python train.py --crop_scale_min=0.7 --method="mae" --encoder_parallel_block=false --encoder_inner_norm=false --encoder_patch_size=[8, 8] --optimizer="soap" --shampoo_beta=0.95 --eps=1e-08 --adamw_weight_decay_other_params=0.01
Rows from expert 13 of block 7 of the encoder, named by matrix and row number. Rows with one number belong to one neuron. Each number is 128 + 24 x the weight over its row's rms, rounded and kept within 0 to 255. All counts start at 0. Numbers have three digits each. After the name is the row's rms in percent of the matrix's.
# gate: expert gate (encoder.blocks.7.mlp.gate, 16x32x160), inputs 0-79
# up: expert up (encoder.blocks.7.mlp.up, 16x32x160), inputs 0-79
# down: expert down (encoder.blocks.7.mlp.down, 16x160x32, transposed), outputs 0-79
gate.6 071:129119171092104126128199125120138143139125150150150147104140140127129134127072119101148119138119149093109165121140103069142071186139098142119112114173117136126096121109142109167092111157112136106130135149121185100131124108095161128114100180
up.6 096:114085132149161127130069153114178123134135129074120127137065129124116113122157103131124122150173113149134141156137153115114107080127145154153083149113114099147140144113168127098119135102164174096135100122131120115127142137120145121149110084
down.6 096:090118141134121114159131084151082128148108127171145150124146115144129169115105114165131120109080137107108133142101103116103124105147147137132136125126159111117165158174164125149126123131143100107152083126058107142126078142136102139134157120
gate.7 121:120100140125110146158168130143145112088148099131113121134130131074086148156132147134109134130171109109173183083175101121130105138142104124123137129106143112119138133118138128138152099111117145124178124135123133175114097116139123095122151076
up.7 114:118171106115126108089102108151079118117098146131136117115123110142147120142158106161115111126083164140080094164123126142140120123086100151132113132156099143141163131103091127130095150150136129110086114096091144107173140163140124145146110162
down.7 102:131105120126142118170174136090103153106092102159080186144118102100105104131127114136145129136186119078109115132128100170123148125170106124106122137112187112141092144082124156136122187119112120140142152096137099152109104140138094121112159122
gate.8 085:154133178127137121193123108155134097151125141150118120137112118121147140157160135144141150168099126115150112132153110063104112200152131085142142130121099102127159070142081154096130126121173154161106136122139162139116126173111146138107139120
up.8 085:100136111136117125121106104145152086106136126151130079160073156088142162114102103134134126123121113114146108121113146117106163142119149152119170175129119163151085133157095109112086146178160124096116155116126115117142125115134172119153119152
down.8 088:124081159097144156136159118097133133146109185149130110094102129130125134113138111169174135137128119109115149111137129118116150139120158159171144158100140140172131098123137112124115156162151143119161161151132125163160158118116150130146084108
gate.9 105:130116177145143108100096098147156108104147150134069124106094134113143105163064093119158101154188109114116100116122142153125143163119115112120143098143090120138141136111105132195113118122137135148120146136157099176104174131168124110165120175
up.9 103:113123153086152131139133110119120114120104082163157080135163160127139163132127111151115095127124149127155148118129078164133079102127151123103083151147150147117107146102104135094109123129094122115164116111116154165105122121117142162118183108
down.9 097:115183152121142115135122117095145111106102111101123127123108131096136098098166126137136130146128099157134169091109178154099156144142108142152126095142125175153107155138146137094137131117144093125125105121071131151110102136117108110158116138
gate.10 091:117078141123131139135124117147074112111126127119143141102046140128129151142091155151129134117122123143111108138164148143121079112124138168139130115101112125154151089106133131118142108127116115129111133125125117132127143132102123149089142130
up.10 090:125163109105142107128168122098143141138080108148149126138177166110114147158185118135091125120144165135088122141112126123134146147181143121095128152168121089092100149113103104132086182125097124146141134142137154130124110108138119126116089120
down.10 098:141133172145149132087115138109123105142111150153124140091110178159116136156120119109127171144143130111156160127179161178159121117134136097131146082119141124120124102166123144098095072128100141145087112113149134099112120131148115134103158121
gate.11 105:170152172121105157179091131079142107114126100112172148139081122155120150173158122141160158109139159104141174122115103137135103130120107088161133143118112140149129137133140093122149112090103120137161127127103093125161109093126144154149100134
up.11 103:110089137132188128124118122149093122143123157147131132117167142129157162135124130131103134113119109118134113134166154123159118144133156169074111115128189098155134105135130174165136135134117130114146139150161118112136146129134120087096137117
down.11 099:150144158142115123154087127122160116151123115116135153089130128177109144152107113128125128141133154134167127103141095139185135076118126108085105202073150158118075122112108146116155086137105120105118170165062131102109129125114129129099079124
gate.12 110:140118142151131102114138135105147121104140136094132101106107141149123130071138165125163121088137118168134156063122103176101113132146137098140094131132145133138092121172145179120183140083136120087103129119147130166163149118106114160114147141
up.12 101:096150182144117120142138132136128156111071136115094146153188090127129110107143128121123144179099146122095091175138133156129183114080131125135133092118100130112125131104127120136076083121112112147150165092088140152087097132170137141112106155
down.12 102:093103090090133174130150115104132107116124103127100096136143120153124094110108114079096139124102150166137127151125092123140182155095163135116105142102091106099131103136102132116155119100105126194143163151133143166172121166141106123137181116
gate.13 119:125119146122115123175162125148091104120149086146133158156132126150124119143103098119131139068141097165155163123202117110142127126182125105132088130114131136087144123156096165131115124140139111128133131184123144137150151113089150106130129095
up.13 119:142114092134144123125144144121099152150102187087147119101128117138151159096162143127092169158142146111108106162075163143151132122104140134104104113105135141127121150134164119098161106188143146123132126126126144121120151160148131172131080124
down.13 108:129107125089143127160169147131142120100090105186081119106095103130143128108085152114097111084121155139123111120122145131141112100139127150120069122077107135141133156104122103090112115127142147126124180117163147146145098118143162167145150119
gate.14 107:115129126124186146119156106134132111142129129120119157171081136094134129180100114199138094134106133088100111123137118088139138081105127103148135082135140089100124134150103088102120090130130133114159162151153128140113115163116151138133154128
up.14 101:164109132169122159138138126131089133095160109172080117143104107146120130142088092163154098142108149138166128111114104119127173096148117119158109105133146150106134097151085083130123129141101114134112134136096156129105144166150192129124118142
down.14 103:134104152116059106177131156136132096143137107136132151125149157116133127143132143162110138098145090131092139135125096152115088106143113123102054154086142159130128132131132152118140142111137122124112151102079130118157126166154133108110150075
gate.15 116:114111112150093109126155134157076104101107131105111148152178148160121128165109135096119097136162073116091146130140152117142106113114148141165141146151118136110147112123126077126139090115113147152117148126128169102117182134139133129125098117
up.15 117:078121096128131146118140094081141181162150117122114092114096128117106100109138102163086159127056175129149121153093139116163156158136108105119135127090147103096122113095148165101109110154139092114141126118155137161144086137094138114127194146
down.15 111:113094160149104110098121091139074148127158130141115140124152158101128130102121139134136147139120098159154151089152132115153083152107130128164161127147145121141104123151164081139115135119142140116131152139133094102144094088156107104169138108
gate.16 091:102106139168141105170132112115160152109122157127159116133130133115153097132117166121114111126129136132139103102144107133130100112147114119171081111163139100142158163117082125094126140103132097122135149116195095136103118129105069132181086146
up.16 093:118121134106157137070103121127103117147081146157138110136131117143177155124165119135140128126095107146106121156122110141112136090122093115151164163104111135150104095129130147141127095139140146123177110153139129105133140120159179108124168113
down.16 091:127145137150120101144107082118144123128175149154115141129174092137160113132143100114139123134110102161082147120131129122110131164068160121146124089146158109140120138118115166139145126147125123116126113154162137159143116133128104106113104149
gate.17 082:142081073127176143136122099166134142109170150123151126171169133126132130130105089139116100131108139114113124100108129141124134126175177103143044147132129135136129123153100153118102128128100108116114139152132102106139109133159154156190134159
up.17 086:144126143105128124131133132115143102092142136130138127113121133104151184168102164101146114152155073104140140089113169114132148143120143111114141147118152142150137103178111122128076064138156141132121142130124143155142101120117162117144158121
down.17 095:135119144116153078118134153142168076121121138137147057109114109135111150090081164149140139100151110144174134131091122192134127179152124121129154129121110104150125119129134157158084125149109113103154165096087152126109188129148107127111130108
gate.18 072:128117101128140150123124131117141167144137169117099136124105134154140117094118133105097101136161088125151119151127146132135180121170089119130136136131120109125146129174163136100157126106080097095109145109104152108096107158093136088155141146
up.18 090:112125159127131123129141122157104107121163080106193134143177147128110128127145143131106129134127151142097116157152113166160105173088143124159125124131141115155133105159103135146117089114137115141168100110146147147157121105091116174113123156
down.18 088:122090115144098100109119159132123103138104083148113141118141129134171139135144173126087086131142120163145138132122107159112094140134124123137115134105136089162133147142082117102084147112139112139133127152154132145152116156131184114133099099
gate.19 093:154122159116152128117147141068132158101121148123125108122109123172124130119151131113172132148109177090111121121110079108149085154147107153124096156140093169139150171129127137156085130138127163120145132062092104106113118162130133092123134109
up.19 094:172149108148100143082118146126132163096107127167166133113130128135102141124140127135109157088099145117090130094105104127095152150107178152131132132144117147184126132129073112127136146168088085133120194156125136147116110142133139157108133136
down.19 096:108160126136113173111100116102127113152108108170125113096134105083128140112133131098144156152093142167132122105139099137156082141152114160116128122119097129126096131130113152147138092144101125125115120138158168155113142111104154067126130160
gate.20 106:127077197127136136083116150084111096127146148133153102127126116127155149138089087132170109132144134156148170086118119092132133127149102085160134165153156137100111082113120120132115128093179200109129105150097129159083120151123144151129155148
up.20 095:127155079121112126180133105148139141117086101164122142100126150105124087105120166119116122137116135133082104188133117155118136147116124205116117094132116123120177182111183120093122117171099080110113159082124159123141118092123121101161098113
down.20 097:120137104093096118131147122107160150133151116131096086136133129192149163104058140111109141104136110149110158132148128111120152174141094136131122125129126145127122130158157151128170124166104101127161107135146127170108132138141157150097137131
gate.21 116:138143122148138131108094140099104216108150123103135087087138143139123118091134137131145151151133108145182140128072161128122131114136136116139105089141137106111170084092083172140106097109142106143094120158179171134105118154098150130134154153
up.21 098:127141142125123145077109132101116208092150125142160131149148096129129116108116149126149133162128117112172095126112141103089135137137139124132137104140148104161120104119127157160079128144127116138113122150134143131127171144114130144124143099
down.21 104:096136124106126070117148091071154102113132150117122155134158148124110129092112178108130119140121145076109129155129147113128083148172136170114091092147155114119132125108090150110156158120090128154102154122138147135111088152133121114144137097
gate.22 106:140124129145122158154088132133142118112154125156151127148162120129162115114133143117156117107122112164097136076150137117147120127105153127149139148133095137112123101128146143109136094145111123148120138154195072076168164098145122080148095108
up.22 105:111133143125129112089139149147138164128109091116138121147113119145103127097095136127132133152127133135135136132103131079092148110144149152122109145134101105113115114107096135158157153155164121094113103117071161150075086170118128182134150147
down.22 104:142163119105126112119118127119108103141154127074124090114163106118130101113132121112140131118118129131138164142155109154094151151145111155134158158134121130140118134143147148150105107105166141151121105110080066085137148160177109181101132151
gate.23 108:098128130073146142126151121123135132136087114124098127128147107143111147110170133145175124110125147124129138180140136153130142123161090122121101093102106108162141117111127117137115124136118098146142161154087099129169111148138115153103090086
up.23 111:125095145115146173157152101141141099137126107131116126116143141144060142101143136145140125131104122112145147099125112120108125107145126107127115102109125112152133103123136152147135142089138106107082165146135129098179141101118121144145122074
down.23 107:153101160093115085144155136106132138131108123159102136153152144156131139129158148158132143126156140118122110149121127144166156140136185163115125137159128112133186116085137141098102112163121117132131150149112099083120062155140138160173124144
gate.24 095:182126150108140122130151108112094119218143120148144131142109072124095084148116122082135147107146135141133134126179126112137132153126142124103100096117140077084123148149117163154131130082139119140119146070164128144136163098128113126130143127
up.24 100:063118148108143137140125122117115141105151147118118149145176157149165141109144153128118097129123119127106127094121127078120122142069152112151140150155154161162129099096112085124124121143120125135171109146111105101127094134124117124152121113
down.24 095:158144169131120101100141130079101131149130140110112153131091133131088115081124133090194129133114122115185127135132164151138127145136135142140114133142181098164149081176158127093086098123093122136143116159178132126146141077125122117136139139
gate.25 081:160182125120189124082117144122164165136127154121167137141128085111089110121145154144127137151154139134172127117144115120138134135075131132147130157131157165157122109109093150141148095127141112138123152150104125109095141151134136138093136174
up.25 084:115102181150142145147063104126148087140132155148143097153103163130135148157160114143142083177107158117146113144090127154114109125150114132129138136125117127107115137128126104110112126181155100125164111109138106129127151126151150124136144107
down.25 093:158139138148127127129102111152119138144147136108140132128150139107096131139113049139131157120134139124120160087106128105181152113108098134139084165111147088122090122121135119126095059142114115123138141102152165151116144126116117121091104153
gate.26 107:105129096132116116115117147112161126102123162160115114113144113100141158152131127091113076123119108144147138161126143126130164110067114109170108098122129155151108147152149104176135142120139117110087153161138139127152105130134108116129137116
up.26 119:134124132101144146128168107162130172131136142164131102143123127114109165128121092144114168106134109105124114131144165121117145134158114109121128126149160148123151137120115152120113131134124126109138143115142116140074145137121092169103119123
down.26 098:131087090101142111101102078157041110119169111162074140127139121133173168125147135142154142073126124149119114110099134133109137126116109149098138163155090153116176104169132153136097142125087145101099154136101110142122111117143143129142054123
gate.27 081:138163147107177085123093142160146113134139135121140163181105106098144139140165113091138140173126156139126131118139096086100116115145098124109115115153133138112129141156108131114162095104154105154113108134121130109105128114122141131099126142
up.27 094:085144115144107172133139161152116118129142112169090093143132137119128073093144092129084102136157145169126106122108130128147101121146131134114153132156114122133127155133101114101081152147144162153155117127079128132138132150135120098137121158
down.27 103:170100118126181126134126145148160110140122128102122146136120149159148155130134142080077098140116128166130098109127150101127093110131135121127122129124151117100119111156157076116133111084161171133126090108171114170132121116159109123121083131
gate.28 089:125151121136091158151138089136092108134130106151104150140123133161140167174149072144079150080120102122132116106146132113207110118088128106102162127139116102126125109134104139108105127121165161140149127093124124111134133134129134117130112122
up.28 087:152119093115122153133117122194142130112108116143138142087119123139147084131092123136083103121101086170129128133126171155147153153113084121136141131128136092159105147124111147123107140147136120128138092111111142156088102136135127145132115143
down.28 100:115128137096181177142140114141150140183159128134138103146069121116135146164140117116142133137139162177107146119172155115123110126098160112124161122100133112142115100147151136142126092140134142106131106122131163073173165130161146107136063178
gate.29 097:157109073089112130086087119122141142150107093159124150112091156147100119123191134071103134126103146165130151174152132144112109088152109150114099158105153082112131156127157105078121148107099085122115160109120125129126125125143128150160146152
up.29 102:157134127154122145086119074133090136109097131166135128165125087118137179199137098164113136161152084144126129107136130130122140122125126113134091131136104156106094123133104115152138159125129131107149168157168129124113154095120124101155099148
down.29 099:148135142146156099177130139099112136134105152117101121136138129118145088106195108134097119116196130142109135136099121127122104133156131136135090091164156120104147125114104119100118128117129111169134150141138130128075128118129120116127151137
gate.30 094:132165130105103126111084145127101179157136130090136153100157135152109120122121140139124154098116126151085142119151106098146134170073181110127108129113087150110149106079086082155120124129129148137156139116158099152135133123120164109096111124
up.30 097:141138139157134086120073098134166113088146159129147135145069138112153148127103121100120122109126139122154168124145136094162131146138090142146129130141101163095130168173102129127086134177138114090086122123168158157108126131122148133124117105
down.30 100:083165155081117156117155152099146130106125119138119104126097114124137144108179132138157140101135184119103138106157147116153160168143082089144089129107117150129157121111165117170145114126169116098145145142095145131074106100142109149125146142