config.yaml
encoder_arch: "vit"
model: "masked image model"
dataset: "photos of plants, animals and fungi (iNaturalist)"
train_examples: 77898
image_size: 64
crop_scale_min: 0.7
horizontal_flip: true
translate: 0.12
method: "mae"
mask_ratio: 0.75
loss: "mse"
encoder_norm: "layernorm"
encoder_norm_position: "pre"
encoder_activation: "swiglu"
encoder_mlp_ratio: 2.67
encoder_head_dim: 16
encoder_fused_qkv: true
encoder_bias: "all"
encoder_qk_norm: false
encoder_parallel_block: false
encoder_inner_norm: false
encoder_moe: "expert_choice"
encoder_num_experts: 16
encoder_moe_every: 2
encoder_expert_mlp_ratio: 0.25
encoder_experts_per_token: 2
encoder_shared_expert: false
encoder_patch_size: [8, 8]
encoder_layers: 12
encoder_width: 160
encoder_positions: "sincos"
decoder_width: 192
norm_pix_loss: true
decoder_layers: 6
residual_init: "zero_last"
optimizer: "soap"
beta2: 0.95
learning_rate: 0.0019
beta1: 0.95
shampoo_beta: 0.95
eps: 1e-08
precondition_frequency: 16
max_precond_dim: 1536
one_sided: false
adamw_lr_other_params: 0.00077
max_grad_norm: 5.0
max_steps: 22900
batch_size: 128
epochs: 37.6
lr_schedule: "cosine"
final_lr_fraction: 0.05
warmup_steps: 2290
weight_decay: 0.0
adamw_weight_decay_other_params: 0.01
Rows from expert 13 of block 5 of the encoder, named by matrix and row number. Rows with one number belong to one neuron. Each number is 200 + 20 x the weight over its row's rms, rounded and kept within 0 to 999. All counts start at 0. After the name is the row's rms in percent of the matrix's.
# gate: expert gate (encoder.blocks.5.mlp.gate, 16x32x160), inputs 80-159
# up: expert up (encoder.blocks.5.mlp.up, 16x32x160), inputs 80-159
# down: expert down (encoder.blocks.5.mlp.down, 16x160x32, transposed), outputs 80-159
gate.19,108,221,239,179,204,195,223,211,184,186,213,168,200,207,180,188,172,179,182,197,196,237,195,180,201,225,235,215,187,220,191,196,197,200,207,193,197,234,189,194,161,202,162,204,183,202,188,205,208,180,180,222,206,210,172,181,195,203,183,162,236,172,203,195,221,211,176,208,189,193,205,157,205,204,212,244,207,175,199,167,169
up.19,098,196,158,226,181,198,209,186,171,186,185,190,175,182,192,210,176,189,193,221,196,190,206,207,198,220,210,218,181,206,200,202,244,210,220,223,218,225,201,176,185,207,193,181,173,225,202,195,205,190,200,200,212,215,159,189,195,231,222,210,241,214,209,160,170,208,213,207,202,156,252,191,230,198,232,235,195,190,243,154,216
down.19,109,206,192,218,216,199,167,222,207,180,152,231,188,211,173,208,175,221,219,201,195,225,215,153,194,227,194,225,175,184,189,191,198,156,173,193,194,196,222,173,188,218,213,199,187,214,174,172,214,195,198,220,209,200,162,184,197,217,190,195,177,181,205,224,200,223,181,169,190,189,209,192,190,179,193,225,227,202,232,216,204
gate.20,095,192,220,224,181,210,195,194,175,240,175,200,172,203,199,189,207,174,188,211,209,240,190,236,189,175,166,215,176,187,209,183,207,167,199,208,221,195,237,208,231,191,166,218,217,143,203,207,216,220,216,190,195,207,206,187,189,171,195,194,206,240,191,224,211,189,216,180,155,210,190,204,215,204,201,194,190,228,206,193,213
up.20,098,164,206,186,247,195,199,203,204,184,190,209,208,211,184,239,145,197,200,173,197,163,185,217,206,170,211,177,206,203,232,214,197,218,237,178,176,184,174,192,204,174,188,205,190,213,213,191,208,215,201,219,231,212,227,210,221,186,191,196,178,214,220,212,194,202,178,219,218,207,194,201,172,228,189,227,161,210,208,217,209
down.20,098,176,197,209,200,220,201,202,181,213,204,194,202,214,215,236,214,197,202,183,164,197,185,200,211,221,206,193,186,162,193,219,233,189,180,179,225,185,181,232,234,169,183,247,227,217,213,192,195,193,240,215,176,194,195,208,235,186,215,219,195,198,172,178,183,185,211,175,188,175,189,214,187,229,222,227,181,204,235,202,184
gate.21,109,196,233,144,183,189,191,198,185,210,193,197,202,215,232,230,195,235,199,195,198,212,202,192,172,183,191,207,194,228,213,190,234,177,200,175,219,186,202,181,231,193,207,195,185,177,187,198,201,226,214,204,172,157,190,180,210,179,217,176,163,201,192,204,234,197,197,183,124,215,192,213,185,219,206,186,198,206,193,192,200
up.21,112,175,188,211,200,192,202,234,186,191,207,210,204,192,201,244,197,192,212,208,210,196,149,199,222,183,213,192,167,227,242,222,221,237,172,201,183,168,205,178,202,203,210,207,184,174,230,213,190,223,200,151,199,181,196,194,209,183,228,204,189,175,205,182,203,189,204,224,212,191,183,229,182,170,204,192,189,178,215,215,204
down.21,110,210,213,194,196,245,198,242,153,144,197,204,189,203,207,211,205,203,224,209,200,218,178,225,146,190,210,200,157,196,191,210,193,148,202,187,205,193,225,176,232,213,216,159,201,208,234,174,205,172,198,227,219,233,189,200,207,204,182,194,186,228,229,187,186,192,206,200,204,216,201,198,195,181,203,177,191,201,208,193,224
gate.22,078,186,228,219,231,196,191,214,208,202,174,192,213,227,186,192,224,233,209,228,190,182,197,213,170,189,165,189,209,181,210,210,197,205,208,209,152,226,185,187,226,173,184,160,210,193,194,148,189,193,230,190,186,187,170,205,187,229,148,176,192,185,215,209,238,198,163,175,199,239,182,178,226,231,183,189,210,167,206,193,232
up.22,094,204,189,181,181,183,217,208,186,208,193,190,194,175,171,211,177,197,192,200,182,195,171,199,217,170,224,209,214,175,175,170,172,169,189,218,183,208,206,246,190,211,212,206,204,199,186,204,195,170,182,221,158,215,223,202,200,204,198,185,197,196,191,222,184,186,184,205,215,234,184,229,214,210,220,226,159,188,210,220,170
down.22,093,193,205,198,175,200,214,181,215,209,225,187,213,204,224,226,200,228,214,196,204,206,213,195,179,227,190,198,214,219,198,203,213,209,201,201,191,193,219,162,202,186,213,180,204,213,145,207,190,205,171,170,193,201,191,227,196,186,197,208,202,205,180,156,190,174,192,221,175,205,208,217,206,214,196,213,191,228,211,166,203
gate.23,107,185,217,178,165,148,215,218,184,193,174,191,208,214,223,233,211,243,209,177,195,236,207,240,211,208,194,174,185,200,218,195,199,196,187,174,211,206,207,188,202,174,173,180,199,188,216,246,218,213,204,181,172,196,197,214,205,202,211,197,160,201,214,206,206,218,174,209,156,175,192,181,185,192,193,186,202,198,176,205,215
up.23,109,178,194,191,215,200,172,224,217,215,205,230,220,222,214,224,198,177,186,234,189,189,236,184,198,205,226,178,181,200,184,147,171,156,185,221,165,211,162,218,215,194,214,204,181,209,219,159,184,186,214,217,205,215,202,206,204,219,183,168,208,208,191,195,196,224,179,221,202,185,159,208,216,178,200,206,196,213,165,206,187
down.23,105,223,171,189,192,219,184,164,176,204,226,210,219,188,178,196,216,179,231,224,201,178,219,232,204,208,184,177,188,208,189,187,172,199,202,211,220,197,175,230,217,205,201,208,184,209,191,259,185,241,224,209,207,183,217,183,208,201,199,211,178,203,176,231,212,209,206,195,225,199,219,210,224,201,209,209,192,170,190,201,197
gate.24,088,196,196,219,196,183,174,179,211,207,206,220,190,191,196,154,207,181,189,197,238,246,164,203,159,204,174,208,200,231,192,187,174,181,195,180,215,210,208,203,208,224,198,214,204,182,180,195,207,171,209,211,218,208,234,184,190,180,194,181,167,215,188,174,203,217,225,194,229,210,203,199,209,208,179,213,227,224,189,223,175
up.24,098,225,218,210,201,210,229,216,171,226,173,200,205,199,170,217,197,229,191,208,212,201,186,225,181,226,218,214,199,198,175,223,181,160,239,216,194,175,212,209,203,166,182,191,201,179,185,211,182,219,192,209,178,175,214,199,174,198,200,199,197,178,188,214,155,183,182,186,229,205,214,237,198,190,216,217,201,212,181,206,216
down.24,106,197,204,191,235,186,205,201,172,172,215,213,213,173,163,223,218,218,210,179,212,225,185,209,194,214,172,165,179,204,170,201,189,219,178,226,229,180,194,202,172,227,177,161,209,205,180,214,195,213,218,193,221,221,264,220,177,199,198,195,209,166,194,214,222,202,181,187,213,227,153,150,221,188,197,207,223,207,185,218,207
gate.25,104,209,208,166,220,192,194,196,179,205,212,221,210,209,206,181,165,211,214,198,183,210,172,198,215,170,223,182,192,180,178,221,181,196,179,177,211,225,236,217,203,183,206,195,185,237,153,202,184,195,160,187,214,202,178,243,209,189,222,201,181,176,175,232,170,223,134,177,232,185,202,197,219,217,210,195,174,216,206,202,192
up.25,094,211,213,208,214,203,208,169,185,219,192,205,188,194,211,205,246,198,192,209,198,190,222,183,173,188,182,225,219,224,180,215,203,169,207,227,177,178,169,175,200,203,216,202,248,176,219,211,207,184,234,231,171,174,224,186,172,200,190,201,226,209,197,178,237,138,206,166,206,208,215,191,205,219,196,220,209,229,199,204,197
down.25,105,216,220,212,188,174,189,207,156,203,187,212,223,187,245,186,190,219,195,230,186,201,176,196,200,160,225,210,217,184,183,201,224,198,202,219,195,211,210,194,201,223,199,221,189,229,188,229,180,200,173,185,216,199,203,200,219,195,262,211,242,201,226,184,216,197,179,213,201,203,187,208,191,236,179,175,224,202,232,192,177
gate.26,089,230,205,165,192,227,247,206,193,216,184,226,155,207,205,247,164,234,210,180,205,204,196,190,190,211,192,181,210,194,179,203,175,156,166,189,223,196,172,198,193,187,179,198,213,181,190,206,202,201,180,214,185,209,214,168,175,172,169,207,207,199,214,210,219,165,162,206,206,169,206,201,208,215,200,201,242,213,177,191,207
up.26,085,181,184,228,217,157,183,197,225,194,210,201,197,187,218,184,200,172,199,190,149,168,180,220,171,215,208,217,185,206,201,215,208,226,229,215,194,227,211,207,216,194,216,213,192,216,223,167,235,176,200,206,171,215,161,198,187,206,220,216,224,218,206,228,184,208,219,233,226,238,205,197,229,207,170,198,167,205,199,190,215
down.26,102,202,210,202,232,201,204,195,203,206,211,216,182,220,204,191,184,208,210,207,215,200,203,200,188,219,184,237,193,248,205,216,186,185,185,194,253,189,239,181,173,218,221,209,181,215,216,162,189,183,219,179,158,168,176,178,190,207,214,167,173,183,185,159,215,204,219,220,178,179,240,229,190,195,213,214,175,207,218,174,210
gate.27,096,232,222,212,224,209,241,182,200,229,161,174,191,211,218,200,163,190,192,199,212,189,216,195,210,227,211,208,197,221,215,212,188,234,235,169,209,203,225,203,191,182,204,177,198,207,186,220,196,171,207,183,178,212,173,208,207,212,189,243,176,169,152,213,146,186,222,180,207,231,202,186,206,190,200,224,189,187,199,213,221
up.27,090,185,215,188,237,196,233,168,212,216,167,184,203,204,224,234,189,205,207,209,188,205,204,200,211,226,211,185,208,181,224,216,208,211,219,177,199,214,199,225,182,159,205,204,187,200,175,173,210,178,202,177,207,206,157,239,215,211,205,231,179,191,154,235,164,171,217,186,200,219,216,189,231,178,200,211,207,200,207,184,214
down.27,094,203,204,198,198,209,150,194,158,179,212,183,210,193,197,242,219,204,200,166,186,188,222,231,198,210,208,218,196,213,212,197,233,217,177,245,172,229,198,176,184,171,179,224,172,183,188,185,187,233,187,187,193,228,175,194,196,214,203,152,191,198,202,215,209,191,181,208,156,208,215,212,224,217,228,205,215,200,241,217,183
gate.28,119,193,185,193,178,184,221,208,172,218,193,184,200,177,216,180,207,206,204,165,202,183,212,223,187,209,225,169,229,190,226,189,179,210,231,200,185,222,163,218,207,212,187,181,226,213,199,179,182,195,194,228,199,201,188,188,216,221,185,214,185,228,191,212,196,212,176,235,177,188,180,207,208,196,205,184,208,183,188,243,244
up.28,117,182,195,161,186,190,216,182,180,215,214,191,232,184,207,217,196,233,220,203,216,181,213,240,182,177,196,167,204,179,208,166,219,204,209,191,193,225,197,214,202,183,201,214,238,193,175,210,169,211,207,236,189,169,221,176,202,201,174,189,160,180,151,216,187,224,181,217,218,182,163,236,171,212,211,173,199,216,190,254,242
down.28,107,212,168,215,204,223,202,227,206,221,219,196,181,210,201,168,235,151,225,225,197,176,195,198,214,210,206,217,215,189,189,222,193,183,177,192,210,190,200,192,204,199,180,183,199,222,200,208,173,240,237,225,175,189,249,181,206,159,196,174,225,207,191,177,224,208,193,174,203,215,224,212,187,213,145,218,199,185,183,165,206
gate.29,084,211,196,228,193,210,227,236,230,215,200,171,201,212,184,185,181,202,215,198,193,188,197,208,161,202,212,182,230,201,185,164,198,223,201,222,199,234,197,206,206,230,187,199,229,206,201,213,165,223,209,192,176,216,191,225,183,184,182,208,177,214,192,219,193,188,209,217,176,207,219,204,188,226,208,204,209,178,232,191,206
up.29,089,233,216,165,216,232,232,200,190,149,197,195,213,188,197,190,187,183,197,189,181,182,174,205,181,193,217,238,180,188,169,211,200,182,225,170,196,187,216,194,205,188,200,204,166,197,194,235,200,189,180,214,160,210,178,177,213,225,178,201,221,175,221,155,194,172,237,185,208,216,226,184,201,238,192,203,194,217,203,225,180
down.29,089,170,183,217,166,221,173,217,184,207,179,201,211,224,234,150,212,181,218,206,214,193,202,195,213,161,210,191,242,186,185,207,176,210,210,193,195,182,238,231,221,176,210,198,228,199,195,211,175,216,211,197,209,200,204,197,217,143,206,216,182,206,191,175,195,160,162,189,217,192,202,195,183,210,204,194,213,236,202,209,217
gate.30,134,214,228,191,227,183,205,177,190,191,200,208,207,216,191,184,197,210,193,202,192,243,211,186,212,175,232,225,135,203,199,210,186,185,228,206,168,255,193,208,200,197,187,217,179,195,198,186,214,185,192,227,196,206,184,216,193,178,204,222,192,220,188,194,207,207,184,217,187,186,169,200,190,191,198,162,189,172,196,225,218
up.30,130,193,169,232,176,217,179,218,231,198,218,199,190,175,191,212,217,191,217,179,204,159,192,218,231,215,182,164,257,184,200,180,221,199,199,220,206,174,178,215,195,212,229,193,194,200,246,224,198,190,221,207,190,202,231,182,210,193,198,199,220,209,228,189,188,184,226,216,220,199,213,183,196,208,183,232,196,243,199,218,173
down.30,099,227,176,210,225,203,207,216,199,188,209,257,174,198,174,199,173,206,194,204,242,181,192,254,190,203,228,191,208,186,185,198,198,206,232,172,205,211,188,175,235,208,193,192,195,190,195,203,211,167,180,188,202,231,195,198,202,197,161,205,198,190,238,183,201,170,228,181,193,222,209,174,238,182,213,198,250,233,179,186,212